From a checkpoint of a small model that answers yes/no questions on an image's attributes: encoder layers 6, trained on photos of plants and fungi (iNaturalist).
Rows from block 3 of the fusion encoder of a small model that answers yes/no questions on an image's attributes, named by matrix and row number. Rows with one number belong to one neuron. Each number is 500 + 50 x the weight over its row's rms, rounded and kept within 0 to 999. All counts start at 0. Numbers have three digits each.
After each neuron's rows are labels from the 100 texts, of 14976, where the neuron reaches its highest value: "fires on" is the input token at the peak. Only what is clearly more common there than usual is listed. The data: photos of plants and fungi (iNaturalist). In brackets: how many of the 100.
# fc1: MLP up (fusion_encoder.blocks.3.mlp.fc1.weight, 384x128), inputs 0-127
# fc2: MLP down (fusion_encoder.blocks.3.mlp.fc2.weight, 128x384, transposed), outputs 0-127

fc1.279:471529520547536463535570534439525459510489479474578478485469478584581530445578540492493462522565490451492475553468453470365511470437479524460502471436519599465528460430544576513477457409437533468541533539559438544551516460524463500480569523530513554529558552539555518572388599528438435480553474437455534473523431514420373539494552462544426483580485447525493584443468486554560607442492
fc2.279:531510518549488508484395600471513529586496479565541515467531519540525442585505483595559387460456532437529489453503510533526581528504391528510560515513520427481500505558508461514556566502361427545503500511483544522463518495531432452482485512510462470530485552443460543435483396497436499419460559517561413478535538476536628509539435403592452481543469510402550409526561547564454505459532
fires on: "class Agaricomycetes" (25); "order Agaricales" (14); "order Polyporales" (10); "phylum Basidiomycota" (10)

fc1.174:457473475489553439502495362604465465563496510424547455555563529531526510502474518514575409489502486456461413601582539443523446466541527550556517585483409518435428476546463469520505529583511478483507590481520482390531523515499512510540493502496499449451510478513559499433514494571351497532483451487544405512412474519556441625515548606561487485594486535503489451520484448491453566508473
fc2.174:472452450564401609455476529434478608507639532497550485440543467483595523498450564544571533439422493386523499465478578526519492416418530490541549528489473511408495516433564556521462349523576414420531485513498482506514531504535484493468512538535524562520593429423541530522489555533519506432486535465504536478523513509522484486426439431488451499487502533444487508404548464579531499548531
fires on: "order Pinales" (18); "class Pinopsida" (16); "order Poales" (12); "class Polypodiopsida" (9)

fc1.181:562508545444524412468618473548487456547444517535460401470485562562532437474541605439485559541495515461546535394473486509436481526512508542513418449481500447496522427518480520441448520549454637535498559527431497613472412590384463486478471557497480499505509453550530539495431516461468508473445474538478623559417499516447491519520562511499514543496472466550468642442495487541482563527540
fc2.181:516505562603449573471562460446548487489638508440548503483469519548436471555574540517515455461458435451558478517452528492520565525376505449519490599457540565570503467585488486406553474593509353511608480550467536479586485485490469402516575446460494520504538478478518502533482538458471468570476409497421416466548494446553584468452444509460478496527507480502540427530511533518489527434485
fires on: "order Asterales" (61); "order Fabales" (7); "order Gentianales" (7)

fc1.255:384508492513474526539569418506493508591516409462523462405463466541464521472477592465492424481425509520535495499528548547456516482437523538478582480508524584488533481582474521533563455555455469453443483486451570579516435448466593490394461550482476520487591487513598478486566489507536570418602480505557525476397590561471521552453456572517503539605473428544540405466504487528454467469456
fc2.255:509549504442580545472540579550481375509420544509506502558518531448525514455427427501392557596432536541460503491555468432539448474539527371483501448455467474515580478448520394525510520455466555586507510439439550605532509546474477509574488480522484531499513538565396426453544464467402490581544518495490524480468549486529516525586545525578586452464506478511408495482535509602439512518479
fires on: "class Magnoliopsida" (43); "order Asparagales" (20)

fc1.218:589563484561531482500538439416483452488503492445558513578517522616481462475517456483489474605522453546537595539558497574535506485453468457489496527462532559489549519592533485430520527572499578430531396547440470558542505464539501490433534529418460517450440432509461472587503483421499498500457420558531429473428551429529494490448359406499497542463482541558453470502558547464412446567565
fc2.218:455544436523403551509505460571468497488531502462515499485422524479550526527544553479617429471497491452460428423443469497502489551482472485481576558447512513546433496480511515542494442548494409461435502420554496419479594469530465443588377580561478479519524548483482492515447613531529396473449532458474535533491462491449508514498559564471596409543472522503563534540510493546683546462464
fires on: "order Asterales" (69); "order Ranunculales" (18)

fc1.61:527568484425548551412589473429525503503535544540558575569653450448451401571553557460468491523490466392559460522486492470451489500492487469489525542598464515467461563522495525498495547541441456547469573517499557450550405436526472489463509506430534477503419529544376433490572473512457490465451462533454569519515613499504520450497471500556525503469472463437528517434491456431469551643506
fc2.61:577437488442493574547544491519509570523501511444538498509527411576592414511579526521413548489451528513552499540565572550516480561520476502555523471441480459526497603452399526404401436572526550556455482535539490415564472475515520526519448462491448505537485514602442444503606564474501464570504405464533506552525503542434498392446463528534371546486467388455507506473459528519507497494504
fires on: "order Pinales" (20); "class Polypodiopsida" (14); "class Bryopsida" (12); "class Pinopsida" (8)

fc1.287:491616547496669522478451515566522491401474517462472512411481554540394543502446433446473469545504458484430576459548435493550476522472470432498525506518534523420526468490536568525486519481412504561519557456441502441377421600485482528448582446475552537448582479502500492514472537453510495492452431556455453619494544483473571508460472490577511440514545555515563600512516491469502535556455
fc2.287:429490520486474506381497455417570511570474487524509481506501575579462561504436557507504448488461576514552504541443457549495488488492551460407607520451476571581516511403463458601418516551502579505466426540479463510653585508422390459460500506475523555501460512433446539469542547519490542449409512483468543543465453507487594498517541469485571523538466445583549501480515546515446417506434
fires on: "order Sapindales" (31); "order Ranunculales" (22); "order Rosales" (19); "order Ericales" (10)

fc1.367:511486501380476543417379561528463594450479513490607501470479613528568530573490460456517548506458493546552483541519476514493530537508475587507540470444393498472569488527549504459575495475472550582484519483439426498585495456470533512490534534395510491470485444509550482421402505569556509632439476499499410468543417458588481573540559529550509554468461425453539494500465480473501415500456
fc2.367:626466557485557475530486564455585466497515528467492568449483349376453508578477570465476599480538502556411459456503480497499485580466425456490464499456494430550450527534527511486523406488408521482439497466517567476459517485512554621531575451564510510538539584590491446561564557440432480417565466572517470468487536496469468468429475562477484483495508536501469483452525536509531572505587
fires on: "class Agaricomycetes" (29); "phylum Ascomycota" (18); "kingdom Fungi" (13); "phylum Basidiomycota" (11)

fc1.145:479483533586481471487450487442435426510508530459460480534548536477485657526579484426533499499529532546418554525432452508533540435573430482433476531486438481437478489621511518519509564555551429574437503510542552515495506519481490465496545437482554433564484504441501495547572435570427597491552542517364523510500533483487440559417408396574466497521555520451568518538468446478564534453456
fc2.145:545499582555455454502501543488377592457615543554601488515381577532563497544488461483475390506529586506465467448470527508482498481492495468535520462476497537573571500494489476476438509492556418520514465591490456456556414572488425555434420530563562509503491444580472428548509438486482544565481478478552437411486485537572492446387534466402517498494499522594441493444519511549466534516506
fires on: "class Agaricomycetes" (12); "order Agaricales" (10); "order Liliales" (10); "phylum Basidiomycota" (9)

fc1.318:447558498548592538548476498525429506552437582472490552524478553461423394516486416405604551481507460465481625504517487583504403568495504451471514543492450524501551541500509520531362451567550609539511520558506551470445467544466511543462544424454473493512401465496528431492551459446521551455510473561528457555526521491533451540446502480476445514579422569477498505390437499470429527568515
fc2.318:535483584569475437495490510407448465392596515483511520469513509439562558550454504478475362525616517518505497500476432562486535493531496575597549466533488503499443437426490499392519408550540449469519451484511420476456449518514535498431612545514538562461544411444433521510524502425537536450502507577517444534451496560471570501446601509492490550562573487444544538574553532430522549483516
fires on: "kingdom Plantae" (68); "order Caryophyllales" (9)

fc1.72:520527523485443455557507604551560503528530497451437512505622557483475518448444551455419564517508526488438554490515552508497512423480472572471480499533515426431451514580402486392557517415535539502512581451544450487467493528543602532507485493549397482499513500528510457502410434533417440491438468542508433488495530422450492496590471510492410571474418549587603588551533443564496468549522
fc2.72:496555494481540520476494481546465535459586545410436439532445399471536506513450479519540500595543519517447438599523608505499433494493548498526497566513490512541482495386514443503482533497525323480534487518512487567519596528481441476482473517491552459468575510361537483569501429489470512423529424435518550466489591524569470524408480488516449595575534554477500551432557553536555464543545
fires on: "class Liliopsida" (43)

fc1.360:443476419486485552480416510456423390551502489497420391497512472467510501441574533488426463473510522534475539428533542491523451482410478591480391489470513552524546482576506632471515507477506444613556519623480526521479478431472483579542479493571491582509519482432473544524496444516478539515517494539580617572505514604465490427456489504530529401504492525440496568472464458491592453547527
fc2.360:517572557497484504513448487417393507546537434503502486574539565572451499419506504515491488512484521554484617582550422519489493472555475484488506464533503525505492485570457388406475530546521511421526406471470475440427570506528471575601499548479531492451410553483577551495447363481419515471517475558461477421564534477469514556434446438482395523537561482542517553523492559455536604454490
fires on: "class Magnoliopsida" (53); "order Ranunculales" (7)

fc1.134:468441482577551545475462484408538419591469499456473454484536415557435510562566544501510589531517535431523553409489500459453459477506525490522471457573452532495500489479465464530452525465409564545442461567545530525484469410500512426481497433511493450444460539570357507527539562506476567392560444513570491483598590544534503517492494473546529520527581563484516574485538584386503502577430
fc2.134:509484566518507522475508492459482568485434571417507511436503462488568581540506499548433443563560565565497493447490539448507502611543570456590512449457507531456454455483486543402452481404589390509537451511552549496407486461591550504467492484497531498598512499565537509473537559421563517496508498424461443469465507578500320545543512456532467521522478520448554421542515412558447502534500
fires on: "order Sapindales" (12); "phylum Marchantiophyta" (10); "phylum Bryophyta" (9)

fc1.21:519433526541478514416431569494495449516449558504488487521540447574496521497477563542498514403514492471467457432520471316562516434510464444475463443514621474475475482511530496494459521445461424536529481464443584475532461462479471470610552449549463462551442498474568501548465537483508544546567565592571550465467570422562569493429623548567509525507461480598490591523510425492467486537489
fc2.21:441495555564580495561577481490468553585554459515411452547579417546449490406522535472506490486411593547541555570544521461446443500466609538426499522551476475496488458477433492501524550559507603469388590465563436529548410480495466495375486496526505547530509441549531474470388546457411493520406474492488528521555516501519518543561460527517537545545526503465415418519449461495527496462495
fires on: "order Rosales" (31); "order Ericales" (21); "order Asterales" (13); "order Lamiales" (9)

fc1.280:487483476611477632513497512568504465481506528468514517541491467481553512525487537517427486450420547416504549467451497425525552470576499564453525514482446530536515563640465383465472469558425537457426352544369523482539493507505572525459552524476473511515494514479600555432449491433517450408500470497593480487439520503470571556455473501487475486524506537578495405541530518586553481458540
fc2.280:617572435442540480496601448420363468517502450461442552399524515428515490559476458606507580475522432536464489492533462484430533466464386565448500501469560479506557525517509527575539517487493539494531520419484565483465524556416451506482544544533560484443509561560423449535494444486527505531513553539557499516477517495587531568613467485495611480426425482463510530396522479538540508498561
fires on: "class Magnoliopsida" (89); "order Boraginales" (7)

fc1.124:461554573507511456587548564505534528508545489543501488466464539562465594506561500410476478517533431496543449464493552435467526460588451450491458529586503561441459541581506485368468442497498498516573594646496491487493502482453511461488506508527559467449505384417437451448444542508480519467440516516512554531487514498393436516540485481474515530483503420567520542502462425590507635405564
fc2.124:623504530590540580462460577462476474521438470432456548538484528552538471505480387494515565555508541545455518509516354501536458489477526540431417428474474452448480461477499566515586455447449432472491461488503546474428523468508535436565575520542485507485546498397552545649549440450475487488465567533460485538524424534496531507470492486538452611529482570444516523518597561430579512484521
fires on: "order Fabales" (33); "order Liliales" (21); "order Ericales" (15)

fc1.45:469479505440430496496608412498480602534555546547442475580398514504474382520561450544453511497491494505476450548579438565425474484543502470575547552536574479435524473447459516455488531492499493543502572436571541410493554532461455408531458408550467565564503534431530373427556463531551577514557500505477476498495480436441576454480457546489483541571499569474526518548478501512553516482388
fc2.45:537520493416571423531489541502524490480392378552528446515560480486438547550563485515494543571615497583444584487415437539451479478570464502483524566476428469552478539487467508495496518490523519482558489491538496454523510442441523628476597473459466550475408578534503481508507478510396541546427488519359511461429503460525505558535519580422572537498505444614536556442499482455517528475486
fires on: "class Magnoliopsida" (42); "order Myrtales" (23); "order Fabales" (12); "order Caryophyllales" (9)

fc1.55:463512468530414431591488510448496404514503494401552525494507514645496457534599575491540485514509477417499533537476418452407468535488525510478483499448591572483500428509524499641460524492493418487612461491532549545516451436412559504444492509494450523502537473509445485494416545511578509452570513503510514554500497599495516451447513564486488572497595414556518584486520532395485452455508
fc2.55:586490520479621594454464519580518575472534552575421493461444433422530523485385420485548561540513497506534447451493601543490597445485434537557462438569470418526441530567468550484506512446490461509486538528522514518421498539502514506517542470441459486507505613493534479469525455494498433474486504436474594437382534480597536600490486423471511451533470521479400520423557565515513531511512
fires on: "order Caryophyllales" (34); "order Asparagales" (20); "order Asterales" (16); "order Gentianales" (11)

fc1.335:574416578426644522468462515488536441456506471432528507538603502504529542477480549521520546556494413514518491547436554464473477403477525487534509526544510514475489418435429552488466558477388458505469503476452580484519552501547456478469623508523579520482549520500572497498545486515439422542511452514558451477487519397480575412465593589417456485397500479495468591523523464558423525452461
fc2.335:471540519635498508524587475583508542509522432592458513505502417475380514443551464404438480551520573528481545575429472536507548448535519476452439475412486510527568514611521566534495420503609561445500507484455505534464441540486478496489499523450463536619463371550491430532461496419567515548489470560440564544497482532609503521486552422474440531525478502545435487513506522505501429516496
fires on: "order Asterales" (32); "order Brassicales" (16); "order Rosales" (13); "order Ranunculales" (9)

fc1.28:410592528466500538433562408420434580494519495476539475372510555511448526466469513541424494437455486520403527480475480628480418545425522410519534436509468536508547432495491555597518480552507567576502523468489502517454526547569593472523498584457450540479513471523556480540541457443484470509534428480460513523414532493534491557501441566579503510632567435468514494513468579449521510414506
fc2.28:562496539561585530457476484477650502541475563429435491622464558524527467538472463430475425544523575465432529427508473428547523520580553497512538449461486452465483491501515541400573429518500444471490527484511523437422519456501583541588556511489518541483538504553582494482580497413442562459502554458372482551534395575507475468517525540430382527505462444522508499496527488421488517491536
fires on: "order Boraginales" (21); "order Asparagales" (17)

fc1.111:539440551498562495557509447490566534492517534458441579514363476502461450476607464474522433479514595545451546462496505466572528511576572450425512493546524590438562473516482492511457520532435444503523499473552493436528533432406537473512358492529415496490485491568555423503549498428577541507599573483480495491464479557536484442421483500535536601572454490539502546463403406550470494525443
fc2.111:481530484493589504427578556637454378552461427509528558420495427445472442548512503448550553552535454474447509483487452505531548550439554515479344515486520501500421452495564455460574483560520544467568575444492518606518498541561470494476453475486462497529555534515558417512415484489549530562528468472453598461510476479411570477506573596473542388428518487490511518497442509478507507512507
fires on: "kingdom Plantae" (46); "order Asparagales" (26); "order Poales" (15)

fc1.300:414540541563434496517469434591541493472545452588538474477452450523499487579485468559537497453551532503492515507531573465543559486613568495511467518521458463452466548531436545445496455586486344378477515415531413441498510500473497356479512438532542555500500445461542584418550507476524477517542400450492448478479467437530477531483508550503478528661531515532523514544458539552532463502508
fc2.300:496499444481498441553435345517521481491536542443530435482541508491646490510432620575532493564494473477542456530517479476508535473470494529527548513523400499471484522495463481502550463515503418437577492558477562539542484464515526471578450507448426494501508615513646477512558424534477465511495464491413521520594450580541500428453473450456382482501534516486572426548451596520488436529516
fires on: "kingdom Fungi" (22); "class Agaricomycetes" (19); "order Polyporales" (15); "order Agaricales" (9)

fc1.326:555537522454498546442538532550533571481546434441477527384478561526561545480451444540557454504520505545529472424475484493541616478511470570570532408504543470442381529523517484431514523583518418546514543540404510475468445422482488555425622447444465569434446463516463578500496538413444483531496516550601460481531513469600458518479508495578526488450494423451545502508525505432439503573570
fc2.326:435564562436544447532503484489488526545431503500470489529563427486571540469532455531444599587459480499415468498472432392533407443513559451516546622593440421575490496475518505531537474502543461535493433547561485556525559492518569482507470560480513514437463455506598518506471370545587453525544433525520475423527524464487520534544482574460555484563475437486558557573395464507409502472488
fires on: "class Agaricomycetes" (24); "class Liliopsida" (22); "order Agaricales" (18); "phylum Basidiomycota" (16)

fc1.118:620478462555457573451513459569506452450424546479591514477478490480403508397455534532560549556538573496459545510464542539475483378476472452525466510483606521566437497566439486531472547548503510583499486449500534435571566560474557534543529483528426504487419423416497432442460545459538523522420516435466487496546390533470463481489571497496550430532432494505485531468491606593551458560507
fc2.118:474528455434506390480436531507535567450420432498456510493380459501605574472576507511480499447482488450626447546490505481476480498500476469525436515474460511505556502511519540512463560429509509558609539404637482544496453500528512448485546422508404535481481467478456545593641565448522522454497502490501489432586491444527447462539489568467558572448542513489522481484565473458425591466511
fires on: "kingdom Plantae" (45); "order Poales" (43)

fc1.375:518500529460459537533587464509548396479516568503427496497532475516459569469523513390464505567463545508504538481417481589506492501425463530456358501466399550519585529476554491392515533546488460463574478543607493537498524397552437523437515496546534470472524466509521448491490572471486490403477542525430523491575422432528501542533566501473490528501484574354493542535563510560533421523594
fc2.375:424513465470530452531484509450466524490522551459496504412518514530515525492522421583528551480418459524478515592451564455534440533576464426511635481529435454431472571465556420492531509465475478532547504430510511406469471533521544393596542479487496472426494561491456533537478421550434482578461466461357500538589449473511527467536450536601450526532480471595551555480532474473475597537419
fires on: "class Liliopsida" (54); "kingdom Plantae" (46)

fc1.237:458449495542489603492472494477506592500478496444584547510464524564418567442512451450462502546491474452547497506422513552486527557457388567511483491506504507524495458521569447490472529433465419620583530583454410528524548549540510512515482512469475524453530422615583491506482476574450569501519469484559528530571470365474477427539544554543543405480486412451492440414513509488505475522625
fc2.237:427514498436524520508510427505575500501536446628400451621491444497538507513469557567565527516598506477481492474584452479444509396509448516437489570509439442541436585522514510560535421480484503470511509421482533499473542550370464476505527491449464546502526545485515532435536385524524412562470426503439547420536564546523564549506503469523529456526448447501459502600506510601512566530421
fires on: "class Agaricomycetes" (14); "order Agaricales" (12); "phylum Basidiomycota" (11); "order Poales" (8)

fc1.209:472507456512568518444491458482490509504575536464461509442624488527530533525573466463536571512418466515474469538484491499579555470553482554410525516478583542478485519482466481515477496540483492505519428482543425575471467517557526570503397618560531492558509471455477449599446530509515413423482568381501518488372499568503587526482524456451384538489527443537519478467497528379587485386483
fc2.209:517519453448415492578570472577418455568525505583639517446453472503544507530555435548602499485402542490515425499577518452431460510509524538396509531475490522515490515512477465523529457434484546527533600603574535552501459475566516449477470510489513422544591517478533474519527457513510396527471463448517463431482483595477494557465547453514433504537512475524424518392468556406408543450541
fires on: "order Caryophyllales" (100)

fc1.141:470436410388516476445530602553507528489587551437418537533589506520595577510491453500461527518497479550549540498490496552523458463532448537447537516525475441415486524488551470488439505484474458491585502514513418517479500429484421543416511523463558471546549443448514459672430470500516465490427502519517532465471559534534555467543487374542390639492488504529564539427524530462501522487532
fc2.141:494521502474514460511480416526455514465472384562473479445438514473572488478560501542592551547503523463492407521595516501444502471631409475523493571502468415513404504562534491481571514507516416531535518563529530486517388549570620567486441432476425442459556587415495487435508470483449495467545469483459471410501480533582518579516548472529415532558546498511570409509548522561491519474479
fires on: "class Liliopsida" (57); "order Caryophyllales" (23)

fc1.49:443565486541473552459407548495499496439487550438534504497487531522562565540404474490551485487434459458578520538495516491458525515529471476577534430412378599498519593547581457514511544451431630498485540527456542524495521479465543563407443553428486471492478505478513487357487488440565548546447467459473441503555511519553559544475509464504515585559488589462468511456428513486387454495601
fc2.49:488404568463480470422562468435597494487416493540467596500504403534480532584495468461433580445469570479484406501536433520511517571504484530492459511531537488567429465402549510451588439515469422529484454491500449504594551496432556456453534501471516573525544526543458463536464519493454536432510553568520579475423489506423437620482500555462485490433516492593503568519561482607570471537510
fires on: "class Agaricomycetes" (33); "phylum Basidiomycota" (16); "kingdom Fungi" (9); "class Lecanoromycetes" (8)

fc1.127:447493464512464447464494381569518540545497417526518437533498510542519542556492519562519520524497437455531480535530518434516535512534631514499512518453451474415520471593458568510445425574535414495541565440528611451463566458492526433465460526551537570582519562408569552366562524549442462537428511460461450501491464457542449485464465530517484477631498497497504481592414465512525417464518
fc2.127:491502537553467499518506408484482548532682512510523486420503456475586493442518569493588543486500482371536506591503521508496467470432513556592475580553542522504405530549495537519515562476507391488509458502486526469512505489561550483437490484518508524436506377457628565606458442512492501443532511462486539422496474508580483408438437512471488454606453475455508475577502449446471490521491
fires on: "order Sapindales" (26); "class Polypodiopsida" (13); "order Polypodiales" (9); "order Laurales" (7)

fc1.344:545530455539529444501495482451471470574497524568495534591406598597475505519485477544519470531448514514484590526518514556398516407486551548603485456468526557432577398421477502415432484481480529485584477545493362453501512437528459480505626571470541504425502430488505453519470490469532450544451559512482515526448404495512491451543564425580513437446521491501473521453569433583501499492551
fc2.344:504512388572475541522577528470471532563433496587519602527460499433589519456488375456533430491496580494496464470526489438551496443510538529414444500503506476506544534462478480537476584478561486468549559461498464478458462478577518400502422541540521479473507444414410465522522496580498484556531553406500502484571514508499551589482444484625514340506524493425555484564505455530561473518440
fires on: "order Fabales" (18); "order Ericales" (10)

fc1.83:593468509482472559411477494487511465454575510435603417499540461573434414414564570417496453548573504557534496464491545514501506615391533561516551453518551482477566531501481499479515518488513420501531491575402451515577434478460510573527593547482522524466471435533459503425450429531491514485494564535514470605476537517498572495465544479484506404415537527423559427526415500425550491466495
fc2.83:454479495507559458522557471517499561552512387478541521493582508529354464538564586534521548548517523509531479460523401520509479591433528345441491498505484511557440517566473458440503472588492480558448491477470485494484532499414545490496432411459438539570496602557587511480518466520582516489457512551425544443532431549424413413461532536535475452547499409504459518516452550460506508576466
fires on: "order Asterales" (51); "order Ranunculales" (24); "order Fabales" (13)

fc1.30:475445496488493520380445600542540470539489508528590474459523570457520424566560480462484506445523501487532549494532430558579564502460455511568529511444527452511558431524507438481627480494557527564503411570453467596555378497538478508466516515484477506481418471464435542466546469623403557531489471467573445520523484551612450501561536488442511474426515464373552468558516476492494528514464
fc2.30:636507498481547430437492528495538480526466390481537541484521389474428482542596606506467550503553494572538502542539489500441507541576538428421441453490474548474482447473459458513489533470436565465529558486542510472478449480505492542541499390521504469505486551516528493570478452443503535563565441544584549393519533468497455343533572555439420444484524451504540540467460602416517456517471
fires on: "kingdom Plantae" (83)

fc1.301:557412552543441502601565531501513463507394474493477536427536493533576510542590525389526588503493506438592564498497478465497470504510512491556491472487531544538461491486426508510472456535548477497446599500498415507656462499389566516437521527503561414446416496489480569478425476456510573409454463439451571545457461541484570464544535461486483457457511492439431537574546462530481560558547
fc2.301:465470393480470494418476502456544640553495505562498481452499613612482482510611424482448457524509474467485537542517430522548492514503489513472493476528461397473595510489480522447461534484454500549530504578593637391460485420414560467526574522470525564502446557451498493493533498513493534540471509531436528490514516429481511598422396528519438505554484482551471482517406526516519442573436
fires on: "order Pinales" (25); "class Pinopsida" (19); "order Malpighiales" (14); "order Fabales" (9)

fc1.12:501518480488475461457478526532516538523479575569580683508512477496538540483445453544487476480456440498473538581552448438504556491501474531523461521496552540499436430431503514426506524452412576472530611511534440430566518469455460518463514502519500513480510489560479424481512466462536472488553489452479540527503420468583634517544488492436551456317460455533440393511481490469555499473626
fc2.12:457452485489455512481600586594471552440479560578439462555565571437496509430496529447499455498470558488498494574426473518413454476469542419477572570539489565481559542476496538484544594586476503451468480513511509471537509585452469478474504595495478541555538460566578453483569375517466464471522551529494477556508503555492504398506465482528503518434467492311451500490523415406491538529511
fires on: "order Fabales" (52); "order Pinales" (18)

fc1.62:474519524437473421490539522461603432461477488447510528597525586519494590527501531481496557489564522527462476413488497452498561470526538573493496432457537506484372537492473571405515457554518475497451557534566441501411593549456550538502586435403469503461511460514448490584457592430534411483504525397550512504520517443542446512482541588471526495519494474458490501491575365438578477561526
fc2.62:510539492459590536532524548479341465489541426533393534503489390425517450556429480559504478521512449524516504546489439500527519434512493510485483581544460523557621580465558396522472544470528569554443541471526420535449521513566499490494365482636520491450494485610554495541556441479455533527553500477500516403512435503483545473507549475583502517519526477506498397501511548511437557507484
fires on: "class Liliopsida" (41); "class Polypodiopsida" (18)

fc1.317:495514535520476471432501504514523454555591520597549483500506421530521411476481516529467442516520492446542553569453482483481551546423508538511533420454520541433426472456475481509468487605348506513519535572427477504490599453479485526459518529571484521498470506424458592434544570506502516578559402502464530564421482435512379493483445381505459502494617541608524539461564513458509487483440
fc2.317:504562486466598613590502527453462485483445483471474490523489539491674390551494448517509546499488578476499472362544504521493454379529519441547558494548570487509536484525449464511534428432540453563461466514551543401470515529487500544534484517546483455442537519506551527518454414514523578528522465460556370514565538429453530552478525558545547419495480475441501482426469538433534454513562
fires on: "kingdom Fungi" (12); "order Caryophyllales" (7)

fc1.68:499468543519559520514510514446518390547477529512502458457518496586478517452458489434452500458554499427496558477512394429568535497540436449473482471576569510474443478453456579464474433494531521569647518469434500505496525586420492511522543473487610448531535458472553539510408574413418598520456442584528492491514511433476596421478563458558535524532526483505553555501500512393472534609492
fc2.68:425529579502537458483493483511512591486497470484519419445555563590434526510471509483497459476405541501553532572485421425479490512485535471520633461442497449515585459535463489463544519573488524505331413514479550565579478495468476553378455507532503515529480447459540591428465520609445530616419503541446549492469472490557512511443497515483598472534478450549488479481441523563456464473475
fires on: "order Rosales" (58); "order Asterales" (30); "order Ranunculales" (9)

fc1.219:506556442515495504518399539548452502567563523489591470430541415498639576488577554492560470578397472572480467435486534469479551569523519454470535541475587530444503507501463404529518539447508553547490526512440470509479474458417501600414535523474470477578533507492555532566495506490527513510497480465426543525422506579584480523597473482497497559394482430425452457479476578394519487431491
fc2.219:484477466492390487470568535507471479586530501585566463433502490483448457576583562568560523483520420491483456555519457483517510504569564567517526447340488503517487544569526561519492496541432482406480463455570573565538470588586533462490518524408480483507503501384553499490579540527568550483521417527468438407407445513450579468452580479509507479495457551449483542467484444518444449540534
fires on: "order Caryophyllales" (97)

fc1.139:501507436474509599475423532488509444610488542477421527473495525454417481542468501468570499547416504436574429512419524504438495517567497512467506519535578488533533498490552548596534455455451458510574510530531529540434498418538476489539510442484413387448476557585520437567482463449422554495481486429591538382523573489445552487559538548584540413549529518503470494584395544488558514514468
fc2.139:543491519500608479510497483501484490499502562482566530486536456488574536484554477432455464464469546570523609454600490436433534508509576508534522464517528460470481498454454490448490465461459540539489548557503520563405421540533496506421502435534564629469614443508493487467406402533622447440475506454524430576519480568579435468550435515460389634512481501433476492534550520461493517503468
fires on: "class Agaricomycetes" (19); "phylum Basidiomycota" (15); "phylum Ascomycota" (12); "phylum Bryophyta" (9)

fc1.205:497416425473492463471502494425601580516543523492544474477340512490475463519564572565500498493465488559547465509505554518550489504433436490570537586418574538493481544518407548526450484490412501525512497502439486477502499551399444478513539454453512543444415529505567460464528558480584463500577512546521541497459541460464497421420543466492479541436564505387491575527466477388600563564434
fc2.205:536520563555556550502555492526406445484388585464415523472422433397472478518565494502563501538442456478528487482473463563539573421502521545438529497566480480543579446559576403554588489529544449491434521472562534556519466460561446425507480563512500432471575441554359501527484509455504593511458481502558515500422616468573527554505444497510452464496489520580482484445483552478446508514530
fires on: "class Magnoliopsida" (37); "order Lamiales" (18); "order Fabales" (9)

fc1.311:550427540465454555480502422535608464522551575490490537475543416444458467522482542490526527501530445488529473449574514413479549484400459568445498487496487472548509480522559413603554508515413573593530497538519482415571493464419494480514490478538424486517433451524550440460470493428472471535605449497474559521453546484584540547534616538489545458516438514453503515584456459423488598430606
fc2.311:455525444443426421555495479527516562540472532486535589479534414502554472470467526525512485562360445453456460508423474434574421520528408498489506516548438515480526550466548508574489538462491476528595570478461431558517507502529548442509549535468454484420550483506552474473458547465573539532570518387511506525518495598520549489458407639504455460623439482431551578541519491515457507581506
fires on: "order Caryophyllales" (24); "order Apiales" (10); "order Boraginales" (9); "order Pinales" (7)

fc1.345:504442471551521651481562477508453430449503562571432536522607506509608450428484507530400501531428578456484515489499486508472521509565550526431500555556549481578488498571502416438552449492444496450462451481363479500565520470544474462504615574464530512498491454505541528489524513495415483492521507468524498479514544467466524582517423461449392529489468516569517406553593519582493435434478
fc2.345:472493523517537525553524516530530467466474488457479416478487462462460462511504464493491452588533488556538546526574502412588532539569404490545510556493508520532418555420486536576530621434534499458495532446542467487492519410477439500433415433535468486583507577521470514538507473465532624537502602526493558421460466522521439479480522570365526473524536638472498592386460512501497511448427
fires on: "class Magnoliopsida" (97)

fc1.217:496464641517489553548489451504474411452526544550508440534485465502453486533422486456535437531478467404455473539565458488439519572599555509462547497418520437462451556408472425496490532439530456542527447520465552444551472494376545516547552446482618492515483460496536470581580534488452452496497451556568538467497544494438459523437622499445481492508489584485496621462505603505482554544464
fc2.217:443457459551637527488456532533444494418488454539567512494525544509556614472403547530530520490507511502570539471532510427436534474516539469495624427504504435461479486421468437548495420558523509491469476428618501491466447539502471507507517527427395463615532543537367531518436562557498549515454545435503542532570490513500441508528476419448453462469535496500503461509484444640522565513500
fires on: "order Asterales" (67); "order Ranunculales" (30)

fc1.341:480490459405524620591437466594534481511474550467512559415525483500469446472488578541442483510426450523518434522461536547508504473551577454434535517467528465551499438411449543536611520456486530493485480531479508487518528605545594526454541451459527560569461399542498462541580509378504405567494493475478539517544563467394531504506415524533461525415534445585463464510576465480500538511437
fc2.341:460460527575568405501464472475444416542484529456556540458470350453451605530442478440464457527537489453608482460515450489563556471496497426458523463505588574433483548497529542542574522469583533473409545554557567511487452509480425418476434549520582508517523503539543534460544570602572433547564532496420556598468472554548500458491521465484463446503457486467470412516509474464462476509542
fires on: "order Boraginales" (17); "order Gentianales" (15); "class Polypodiopsida" (10); "order Commelinales" (7)

fc1.146:499432533524458550532519602469484472522419502463430449487527458475544515489476386514526520447545460632511593565491434473484497504596520501444468471593590483455472526517427535585480397450478473427493535448468592637482563566412510566487547503467491528486559456531447475493466477530627448503504458526531480563507414438469570534481502493425434481554583480530526501545535525512494484426498
fc2.146:516483508500540464575533530498494504527559575476498531411489461543545429540529514558498581589536597561511561562505566546468525556552395529493461484433540539534505537441478507467561581513534441562509517608459433493470461425616518459553416479502477423524424468478507499531545500492498353583437437471523456468475453532452493467461510492483454544514363470487538470511555386494468476498396
fires on: "kingdom Fungi" (16); "class Liliopsida" (11); "class Agaricomycetes" (10); "order Lamiales" (8)